Weights of a small image classifier: norm none_scaled_ws, batches of 64.
Rows from block 12 of a small image classifier, named by matrix and row number. Rows with one number belong to one channel. Each number is 500 + 50 x the weight over its row's rms, rounded and kept within 0 to 999. All counts start at 0. Numbers have three digits each.
After each channel's rows are labels from the 100 images, of 14976, where the channel reaches its highest value: "top examples" is what is common among them. Only what is clearly more common there than usual is listed. The data: microscope photos of single blood and bone marrow cells.
# convs0: first 3x3 conv, stride 2 (model.blocks.12.convs.0.weight, 192x112x3x3, standardized in use, each kernel summed), inputs 0-111
# convs1: second 3x3 conv (model.blocks.12.convs.1.weight, 192x192x3x3, standardized in use, transposed, each kernel summed), outputs 0-95

convs0.8:551531551514519552531569556572553549516532502469558553543491552478545559565534528517553589529564565558545501543523555539504529560535592534537557575542529552544520536561543531551496527579554555546572532519565490557507593548584558540520536519530557529546518576513563578588549564555521536524574481540570532567469555584537534557597571544542
convs1.8:536514559556424545531537548565550571546564534522556553553503552550515570473546541555552553534576546591541548534558550542569544550559591550548562571550561530525529550542533547558527510527515530537545556556541566560556576535551559510533558542564574551495466546542531454523524545568550538557
top examples: smear: peripheral blood; cell type: segmented neutrophil

convs0.76:548547491559565497509638478574554553565540413543509515442490538522537559499542569515530564487537559502552519569564460443457626501568524542552426482527454465507572444533589605511536560566573525514567532571462461434518532539469480542440551560465486496552555598487553533458444555499466544507531524503421483547473507539524536541546568485411
convs1.76:528544597573445563558541551560541504568559548432548526550533547495538566536551547552548498539551536618549550556555535524575544557530426533541540582493564546556590549559536543511525565503522504563544559517551554533539512559536524571516514539535583504418528514521513467507511510566548545558
top examples: smear: peripheral blood

convs0.171:513540557580541532507576501536548582556462455494501551480494536562380544531531546446502563429573584494545489566548579439502483541515563519543490541515532588520571535509607621563467508603504535500569549528540476539441585588528500537470566542507496528558557554461517519480463535501492537488555498565468579552524554565531530580597537455502
convs1.171:526538585562330543560520543569552601558560544475531543546537551517552553323544542543540512532552531566541539546552525534562542557540550523545555589490559549561575530559535577537518554514530519559521550533546556537552553558530530531499480561559563480304524566539521495501525515547539530545
top examples: smear: peripheral blood; cell type: segmented neutrophil

convs0.45:596533486542541549604514572498578496543583504580552515482556522572612516486545498484497557561539542578533475529569544502464519501559519458504484493538510501535532626574512514555533537500499579564522494547512491517446552528529521484490577470520568442535534528433461531514568474578578565577413425528541485519337537550585528553498522531517
convs1.45:531546568550436530567533547563561614550563536650554547547482565488541547511540535546550528543545546578537545546545568531552530522549569534545562574545552536529531536558562570560541539503520529553540550533544544555550575532550553538537540536553574601465519468538545512517522544556544522551
top examples: smear: peripheral blood; cell type: segmented neutrophil

convs0.37:480562487503585532515547450590528536504492478471475503508609570540517539477493567613514502478571510472542521541491468513504571517542446519500514551543534488493617561423569520500525515566580534498590557608483448615506529509495512566551506492531537523486595539432560512530505591476572596513612499492446558544475562540462594532585546499535
convs1.37:530541577558481551557533545569544530548562534538546544544558556510527563495544537548545540537549540597537550545556550530559538541552599536539556572542554541540609531553556546549525536508542527551538550545544537550552538546547552545539545539556574520331539533544532607519522536559544534548
top examples: smear: peripheral blood; cell type: segmented neutrophil; cell type: myeloblast

convs0.13:454458452451456466460444470459457462459451435489458456478508519459512453496451495559452452465455454495453490455459452459434526454458454514455460457473691483450500456455444460443452451432515452461468456518482453598473441449490463493535452470530456456461454471447465459523466496453501452450500449456467456460429462458461457458452454474731
convs1.13:485418494498537464473480482464502508496494493380494484483522494521479494554495485476499384475476474382492485465502421490493484457476371488483491483386489471474472504493469448551468536366514484513478505422480471500460496483489469509384470465468457361541549521489454527530481482503491494480
top examples: smear: peripheral blood; cell type: myeloblast

convs0.46:442468428464538413461445509475497507459535449436462468471526469446473501482445447441452487390469483423461420445509497476452446449482450528471471481447439488449515491488423422476505421466497475519544454462464389421425476497479453470443404494366537488465528443455507481451382522492460480515431408483434453492467456476494469470483472349420
convs1.46:523512536506456470544534550514528433537554520635525541528375531483505556386540531549533432535553530517540545528536515537546526518550631539505518507457540533522448507527495561310487535530499523537516545502520484533514518549542551489564501521569555524547415440492506457504503519553529537545
top examples: cell type: lymphocyte

convs0.35:465515527540548451524533564517445519465525445593517530463516556558536516594491480519383530529498535581532456498566526415451513495490547526479477549448492628535451500582526478568508504586564519534487457550552398432441511572506461504528430544520492544447447489469492550465534416535433446365379470435463548464443451543524458548514431546486
convs1.35:533543541540330551564543542554547423559568537453550548553598555384527543537543552553546545533467561550538546560561547542567531514557506539501559581516540473546525495552505500519532518486549528555540559474537541547530549530538559526510543539586578528452545551522533445518516523565534525544
top examples: cell type: lymphocyte

convs0.74:473465441469454401454500451463468487470508501419457479508429409500415446500458433399446461453454444432489493444488458532422438466465461418470488490431491457450492464473450497462455453518421438468531465434458449428484479465484453428429458435382458437501473465462456458420473456463436461475419468457426460502431419475493460390489503439440
convs1.74:520556500529469446527510538539490406509534527547523527538345531313555534332540533540530490540425526456506517497534568527545501541526543529518509483550544468528443429530516617452508438559518506515515533498526457553499493478503517448579508531531519480408374317524520384497520519528505506524
top examples: cell type: erythroblast

convs0.117:415498495484520383475434477497448488465445486519475485503545537435531465549469534604448474426471444439437425457486477520425490490458477558475546495431513507462512412492391364477517438379551441458504502535444440449464470456512457461522438496426510503464488495464469472553462501471514454454525431506510484502404402478406447425463446376507
convs1.117:533555493502543532485535555516513439550567522549541547529516533520545551617546539545528423521494534373538527497541534543545526584564545544524546541365545489553424567550541494489471447411552539543526545440506506535489544508537531615443538523560539386459507504500504496554507505525535541535
top examples: smear: peripheral blood; cell type: myeloblast

convs0.94:439474473488501353517457479504468488490492431517451493501546517447542490560466525615494471398450458396416393459486496470441502439470474531471493516433528516465530444481418372484495459396513437461469476570464436463477454472530443497504412494446494502393503484470466480554491523483514461488518406500485467498423411483410479467438455382494
convs1.94:532585517479541516510541564517511538547559502664536543515546520565510563486532548549534363511500534463541533504517473540530532584555577542513518539362514534533392547530508440488460556435545518493526552452512494530487534515538524546485504522533581456480553398465476619531502491539523545551
top examples: smear: peripheral blood; cell type: myeloblast

convs0.173:539476524500463377476392504494436533462473471419441530529501431457511447511539481479488537518519500427495457524517537502509440577510514579591528508471498608512477498522440436442452556530487507507526483447512421516347497541613478544505466525468454580399569395498501432545480533546577565483520420519501483536500455546562502354472489464498
convs1.173:527531543548462523543536541556517642536558518554549544546452532566499559530541536542543599536561550575536549538550537536556538557549578538536558567553553542520498563522566560522525572477542530552538549552525568546547529536544555560541533532553562497561532587533512569521520524545544534542
top examples: smear: peripheral blood; cell type: segmented neutrophil

convs0.90:550496527546449533588452593501548552492562549535508520498531461468555499565516504486536581513516567591529427497537575495450554581595543580571566549504534544554473603585439478547484549477496548570508507497516435541372520567519550438564571483570521511457545397448515528513524453567501532506420484499483514529422572516594505491560508452536
convs1.90:533494546564499552562535532570565549554571537555545549550488551545504559472547536552548540538534547548540541548554552539566544554556624538517566581527557550508586573557537551562529568482520528558534554539551569549555549549549556574544519543563565537518549473549471479528523516560548536532
top examples: smear: peripheral blood; cell type: segmented neutrophil

convs0.71:576517549562510537543517553564568481572536540505524566534500532490561556629561577559529530558511562497577460567520520579460519522515557570513584513573484430527555540570466430549542503488583575554550556546484540522452504520556551574493566514495579547491482527529567589610565572550523465531603542514422506527491534521532522465527557473492
convs1.71:530553570559441547569534536564547538534559539532558550530490571497565547483533537547554507549543559534538549542554561527552532509550595529547562558544554529566518534560581614484545551519521526542539549537547555561550594491557556490514565544565559523458463479539545482517514561553548537544
top examples: smear: peripheral blood