config = dict(
    kernel_size=3,
    widths=[64, 112, 192],
    loss='cross_entropy',
    eps=1e-08,
    steps=17100,
)
Rows from block 12, named by matrix and row number. Rows with one number belong to one channel. Each number is 500 + 50 x the weight over its row's rms, rounded and kept within 0 to 999. All counts start at 0. Numbers have three digits each. After the name is the row's rms in percent of the matrix's.
# convs0: first 3x3 conv, stride 2 (model.blocks.12.convs.0.weight, 192x112x3x3, standardized in use), inputs 55-59, a 3x3 kernel for each
# convs1: second 3x3 conv (model.blocks.12.convs.1.weight, 192x192x3x3, standardized in use, transposed), outputs 55-59, a 3x3 kernel for each
convs0.41 125:521532509518500510489487495472412414491454391439432445385385400407398399464426497511492450513428408547470506551547546495503454451455381
convs1.41 112:535539535530532532535535515530479489501471483500474466468480444481601516458455484538519508531496512543522448482488469505506477490479464
convs0.42 064:575553582510525553531489550526530505496499537479512520488561561485549615502567547563579603548573577527564577579578576563593550558591549
convs1.42 108:545547548544547546551549546517527495514556556510558555545543544544542545543545523493510506484487518460439450535534534535536535533536535
convs0.43 069:521560557565544555497509516546520533543544550544541565525573524484532550509543529514546534467526484530460500584585560577564523586564548
convs1.43 102:549548549553551549550551549515541533514562533529542558554612607526546545548533534525526520531523517510519511538536537538535537536537535
convs0.44 066:510517524544514520535523566542485509507531530517541563558495491537512449528526496568559559563597599559587561533500553504568548593571605
convs1.44 093:557557556559557552559555553525516523526545537570528531531552554500528517551552553523525528516494458504461465541530545541507533540540543
convs0.45 102:544567542532565566561570547550463591516446473551465524544535571504479484504446525541546542556495556550548539529520538553493552495523522
convs1.45 095:553554553552552552551557552560533559539559568562571564554623559568562588541545539565557566522547567555548569541539539537533531540538539
convs0.46 135:498493476483461480513507518451415405497438465465432451456408443467448454463392480453513450496509505502464456496464447581476492582506491
convs1.46 098:526516522509511505514541534497505509486490496497489498514451552542642503478639578291381351366460333374386313499486468498474451524504509
convs0.47 057:484513518510511483480497530472506539502471535460499510436398415442438503450474469491503487421461495494513494523505516509522489454506538
convs1.47 090:544544559535537543557536555563563563572579573572563585532554553466473520554488555524524514522474513523530491534518517530530528531529515
convs0.48 122:488522485494515470465480427487464416487429374408431408370432411358378404392446444440516498463403503498356504557513499494482491484473483
convs1.48 102:537551539535542539524537522533510522520496513520513502536548541468559537532495563535424543440290400410391465478502492515497498474497482
convs0.49 164:479492489473512492476493486516533577534463548576520544517470542544474549500500524458521491485474543446465535448451460494469490479488477
convs1.49 128:476463499458469495473485510498497460505485461504488500538534567566552573507521539363373374328363314383341362463493493486506490448490479
convs0.50 114:493430400490402385452467489478548554541496560449475521501513585563511599502520581494524565513419553514454529479529477472481477349438510
convs1.50 094:553546552552526554539536547534524501528529531559558540570562636537635580534539542514511516517492495500496485539534533532529541539528536
convs0.51 062:525539522506515537479530572499507532500515531525496518515467529535540540506527481516492533515518526491529527563536501519555538579574553
convs1.51 096:555551553556556553550554555536528510559561521572563561550548551550548547548549549521511537514511519516525515539539539538539540537541537
convs0.52 108:433484439507497519504505504514499519626567619552513575547489535602552569589517571549555527514483537492462509614553527605565545575535554
convs1.52 083:555559554538521548522529558521503533523514536533527530498473512508556558556506557528513511505503481493433407549526544547535545545548544
convs0.53 055:563594577551558602557542563540506547579505511532514523519530501553493487524546435552537562549529500572532550623517539594574559562583556
convs1.53 094:557553553532554550557534550532542535540578561535538563550552550551517551535522552535514528510514532521512512533517521518531524534525513
convs0.54 082:469481447518463516485498506515514501528515535506519536513488485464511505488549514496460490473483439495507509502507569501557606454496513
convs1.54 096:545545551545551552553555551511560558503529528518528513563574620500602582635576619514518534527538539509520517531529539528530543542540541
convs0.55 067:461461504494453526500493531505584545487502528536467503512561527595529594528518546588628642584581576602557606567615582489551524546563563
convs1.55 096:554552555556555552552554555560535560561532520577559538551549549550546548552550549521506528496493511507513525538540537539537544539540540
convs0.56 132:526544542550537536566549565466518471511559526455516535548587523529548536555547546547577511549602533575574543615566573587573540591562582
convs1.56 092:556553554540543555539553555549546538565541520548566529568587546532492546558577556514539553520508521491473522541531541544540542546542542
convs0.57 115:542529525511511523492511477489474512495511513510471517528465484492445482545491604509477482557505549547509560556554558484517478511536515
convs1.57 101:549551551550549552552551549531525518518530507538523556585549554550547609531613615548534535504532501503516515537538537537536538536528537
convs0.58 069:543531511519503528500543551586514508587537500601587510552543523438582536568565564541569540538585586506592581588526536565563513575517531
convs1.58 107:546549547531549548545537546536558539545560558535553558543544544547543544507544546510518513500498508516521505529527530515524506519513519
convs0.59 087:541540544545506517522552547552555563531506532537527531564563563633529509572538517604548610584514552567535545529553510567547537571543545
convs1.59 091:553553554554556560560558553501488535517523512530503527557553549501492552551552504525492523518507493523502506538526506541523527541548534
convs0.60 097:555618606525592537545594596527543498442453492519470460571513514581525558610535589490397350470443420518517502525451544522437452442420478
convs1.60 093:535533521544543552534559552523514512544541526517561535520511510498520503513506508509515511512517484514506513509491540522507515519517508
convs0.61 109:488495461453479458463468445444459444499534449451464463439466461440465461466491514497456444512460434507452457498498474427473440456458430
convs1.61 141:504517510498501511511504500476491473487487467478449473484449419422475484468441471544514529556521532576551554479475469487482473481467459
convs0.62 057:585559595578526551577531567552551545516551538542542550453537493531509570533576570571590546571518530598563577519505565530552570576574565
convs1.62 097:556554555534550555550551551541543561543540561560565562549550547548546552548519549540552555521497518488523518532528515532516515545531532
convs0.63 055:521540530529470547447464508502532489499561507577528538528505469537504520550551502585592555508556594566577612511541577568551524547583548
convs1.63 095:547542552538542545546551541568562562563562560561565575551512546504552553552549549521520539516524521514509525530530514518528530532518522
convs0.64 116:553525510531499492579539520572549505568501480631500548585582542563532511592503526591573508577560555654545570511531537518499548486536575
convs1.64 093:539557556550529550548553554530523519548558546561553564628534571623583610554582571558524519507504509513508483530528543525529540541539542
convs0.65 127:562539565535522526533536549523515464578506458511516453573516513584524516517497512533518468529464458548482496558522573570561535576518559
convs1.65 092:532516545506515531546504536546548545562550545555564561572571577558564576570569577603576604542514530535550556518524531520526522518528533
convs0.66 098:511554481572576532530531526598516454550448505608548491531594514492566584610562577510566521529541509515546537630594539575604507664638578
convs1.66 096:554551553557555553554554552512490508524495500501510500521544526547525525544526545512498504468500474453493507545540538538538532534539533
convs0.67 153:474511545515511545500447501380421523409424476481394458426364438428440410524429510519529493529516552498509536495524564486478512468491490
convs1.67 082:530548554514526540548545547478494568511480559488493504477464496402426420445446424550482582593441554622508550520513522496526523521496518
convs0.68 068:559492526542495551505513557540520503549506502547513488456533487469503546494485495484562560547577622530561606540598495574580522573566484
convs1.68 104:549549549548549549548549548531503513514526539525527535543545543547545545545543545510531498520455495518506499536536540536537539537536538