config.yaml
dataset: "microscope photos of single blood and bone marrow cells"
kernel_size: 3
avg_pool_shortcut: false
residual_scale: 0.1
residual_init: "none"
weight_decay: 0.06
Rows from block 12 of a small image classifier, named by matrix and row number. Rows with one number belong to one channel. Each number is 128 + 32 x the weight over its row's rms, rounded and kept within 0 to 255. All counts start at 0. Numbers have three digits each. After the name is the row's rms in percent of the matrix's.
After each channel's rows are labels from the 100 images, of 14976, where the channel reaches its highest value: "peak at" is the part of the image that holds the peak; "strongest on" is what is common among them. Only what is clearly more common there than usual is listed. The data: microscope photos of single blood and bone marrow cells. In brackets: how many of the 100.
# convs0: first 3x3 conv, stride 2 (model.blocks.12.convs.0.weight, 192x112x3x3, standardized in use, each kernel summed), inputs 0-111
# convs1: second 3x3 conv (model.blocks.12.convs.1.weight, 192x192x3x3, standardized in use, transposed, each kernel summed), outputs 0-95

convs0.27 129:096102094095104098108091110098097100098101085124098098113149139108136099131090126169097092097092094109089117098100101096085139093095092159096099097109231121088128093108098096098101090086146093103102097143118108180107085096121096121156090111141107103101096107109104100142102123095130092092127085097109095105086098105098093086092089080236
convs1.27 136:116074130125147108115114118104131134129134125072122116115136124139099134154126119113127042114105113049128115104126071128126112101112046122117129123044118103108097117124110084154103153043138111144112128074118109128103129118124107134051112112110102031154154138120094144152110117122121115120
peak at: bottom left (32); bottom centre (27)
strongest on: smear: peripheral blood (100); cell type: myeloblast (30)

convs0.72 113:078080092045137106162140097058103129073141161142099080073133119066120096109087115143143101102149110124112129080123125188081096110107095121115153108093107104098122088148086062122110109079148098151172087092144084093154111150093072056086067132079132129143135129090119106122126096141126118144145115135095137140087087113078112075103115129088
convs1.72 076:151142167164113159167153159167153089162166149183144153160094163049130176104164162162158106140123152132156162162158109154171155168166168155151150170114170160145177137162134194061134113162153148166141164147155152158159150182148146164139136155155151125094170091143121146129139121161155148156
peak at: top centre (31)
strongest on: smear: peripheral blood (99); cell type: segmented neutrophil (43)

convs0.151 140:100100095091111062133050129121087130106101109131104102130166152094139100150097130191106105067086100092083088087117128105096149108118102167122120133098166140084139080110084065102105089098148088113125096157133089135080099116136092124146078126121109122065119108106109095170101133119137086097152065123092107142096069120105090093101088048171
convs1.151 080:132103123111146109105132133104127149121133113198138133119142119160080125170138138128125039111082142063130109097123093122113123111132107122122131095050117098112061119114118064150092155027159128127121140102114117131092130142142122118072121128129100020193158152115095128141116116115121122124
peak at: bottom centre (36)
strongest on: smear: peripheral blood (100); cell type: myeloblast (31)

convs0.166 156:098098087096108119103087107104094100111107074128097104117156169092153102156108146203089092098095080116093132109103089116088158088081099145092097104123181144099152088092085095092096090082150091097102096168119106169117080091136098142169092117145102098096084118092105096164120149096142081088154088100107113114088094099093105089085091117190
convs1.166 113:127081134124147102115113142125146114136143134029140129122144141142125145162130131129130055120084122042131122108134075126143119104127045128120140117052115103124123126132101061164120149058154113148128144065122118136115136125124136139065123126133107025156147144124109144168113130146125128128
peak at: bottom centre (31); bottom left (30)
strongest on: smear: peripheral blood (100); cell type: myeloblast (30)

convs0.172 066:131148138122149113130190118161146148167144067094108156109199189158137160161135130193161128103183171113135095152110123107106166103116118109100111120122119126148167141081204138155127142181166132129166158193113078141086144102095120157093150133096134143153139187084166112147135204079157162144193092143078146149130155124095163138182168086113
convs1.172 092:145148179153073158156150162172152173162167151117156155158149160155160170101160156162156129155187149192155157159160162152168154139161140154157168180140158161160154163162159162127148167140135146168155163145154163151162164163156159137138144166169178144038137159147155188132142159163158154163
peak at: centre (30)
strongest on: smear: peripheral blood (38)

convs0.114 130:090106092096112097104094122103092105099095101132097100119151147108143095146088133190092085093087091112088112094107101107091150088092088170096102105104206130086136087111096093111110085092158087098102101156111109174107082099125103122166088116139108106097091112103105099162114129094135087091143088097102090110091091104091091089085088073211
convs1.114 125:121104132117147103116128134100129129128138129067142128109141133145109131162118129130123036130095124021128126099122086123124126092135042124125125112051107089133078121139126072150114148056148129131122136074113098134098138126133106139066133123116112037147157124117120149149120133134116124136
peak at: bottom left (31); bottom centre (28)
strongest on: smear: peripheral blood (100); cell type: myeloblast (28)

convs0.119 087:122136159164150136149124163145120179158126137114098165161159110114160124189137146158195173185146167149145054145174200129130176178142158188166142182132157158173156128173106111137094167146123138102181154129155087147072146164168157133102130170145124165115156146134169117132151168171150158154169182135126144184129131150186150106167176142159
convs1.119 093:149155169154148145155150157166138241162159145122152154158098143173138168112158155162154154153176151200155153150157139151170154149159172159158166180141165156149144185134157155150151146119150144163148162160146173151163147151154161117137134169166171140174122203148156191140142141154157150155
peak at: top centre (30)
strongest on: smear: peripheral blood (100); cell type: segmented neutrophil (45); cell type: myeloblast (26)

convs0.31 125:094100097100100103104094116102098103101093091122096101128142142113143098138090126172090091106092096117091120098103096110088147093090093159097098103113235115091131092110099104103102091093150092101103099148110100190118085096126106125159094106146104101100095106102106100153110128095131091088137087098102095103086100105098094099092093095250
convs1.31 143:121083126126156112111114123112134136130130124058130122116139126156116130162127128115124048117106115027127113102127077123131120102120046128123127120047122099110107127129108088166106151054146115136117129083118111125106124122124115142063114108105105036154147147122103150147112123132119120121
peak at: bottom left (30); bottom centre (29)
strongest on: smear: peripheral blood (100); cell type: myeloblast (29)

convs0.167 100:133143175135160107185152151161111173134118153127127171121168096127145158151154134088154173123147134152166092142159169105112167182157175169184105177118145196171142143158130152143076151154126144142159150086200114154094167147166161132102126154199107166138161167109173101137140164180168170133163153141104158188136144169185152088170146172146
convs1.167 085:146175170172122159163149157169148217162169155161147156158097161150111166037162155160157150153174152192156131160156131150171156172160161146155151178135167145131153160164153183127133121142136141167145162156160153144167159159148142125137148165166165171129114177144141229144144133164152138163
peak at: bottom left (33)
strongest on: smear: peripheral blood (100); cell type: segmented neutrophil (40); cell type: myeloblast (29)

convs0.82 081:126129159164109097155152188111144209121181082159109143154150122147138127139137128117160204139173178175120092147166197121115220143154163178170147196137114206120103157190110149167133148179134148156156132126175102145115156185160130113138131165135144155158150139098169145107160141190139126117136116118115143155092098150171128122177129136112
convs1.82 095:147148181160064158170151160175165147160171156131154158158139168125157165106158154162157214145165159169153162159165153152168153155162155156151168169149164151146132149156148152154145130131148149165154162158159160162163145162151158149155141152166168177079134154159155111137142136168154151158
peak at: centre (32)
strongest on: smear: peripheral blood (61)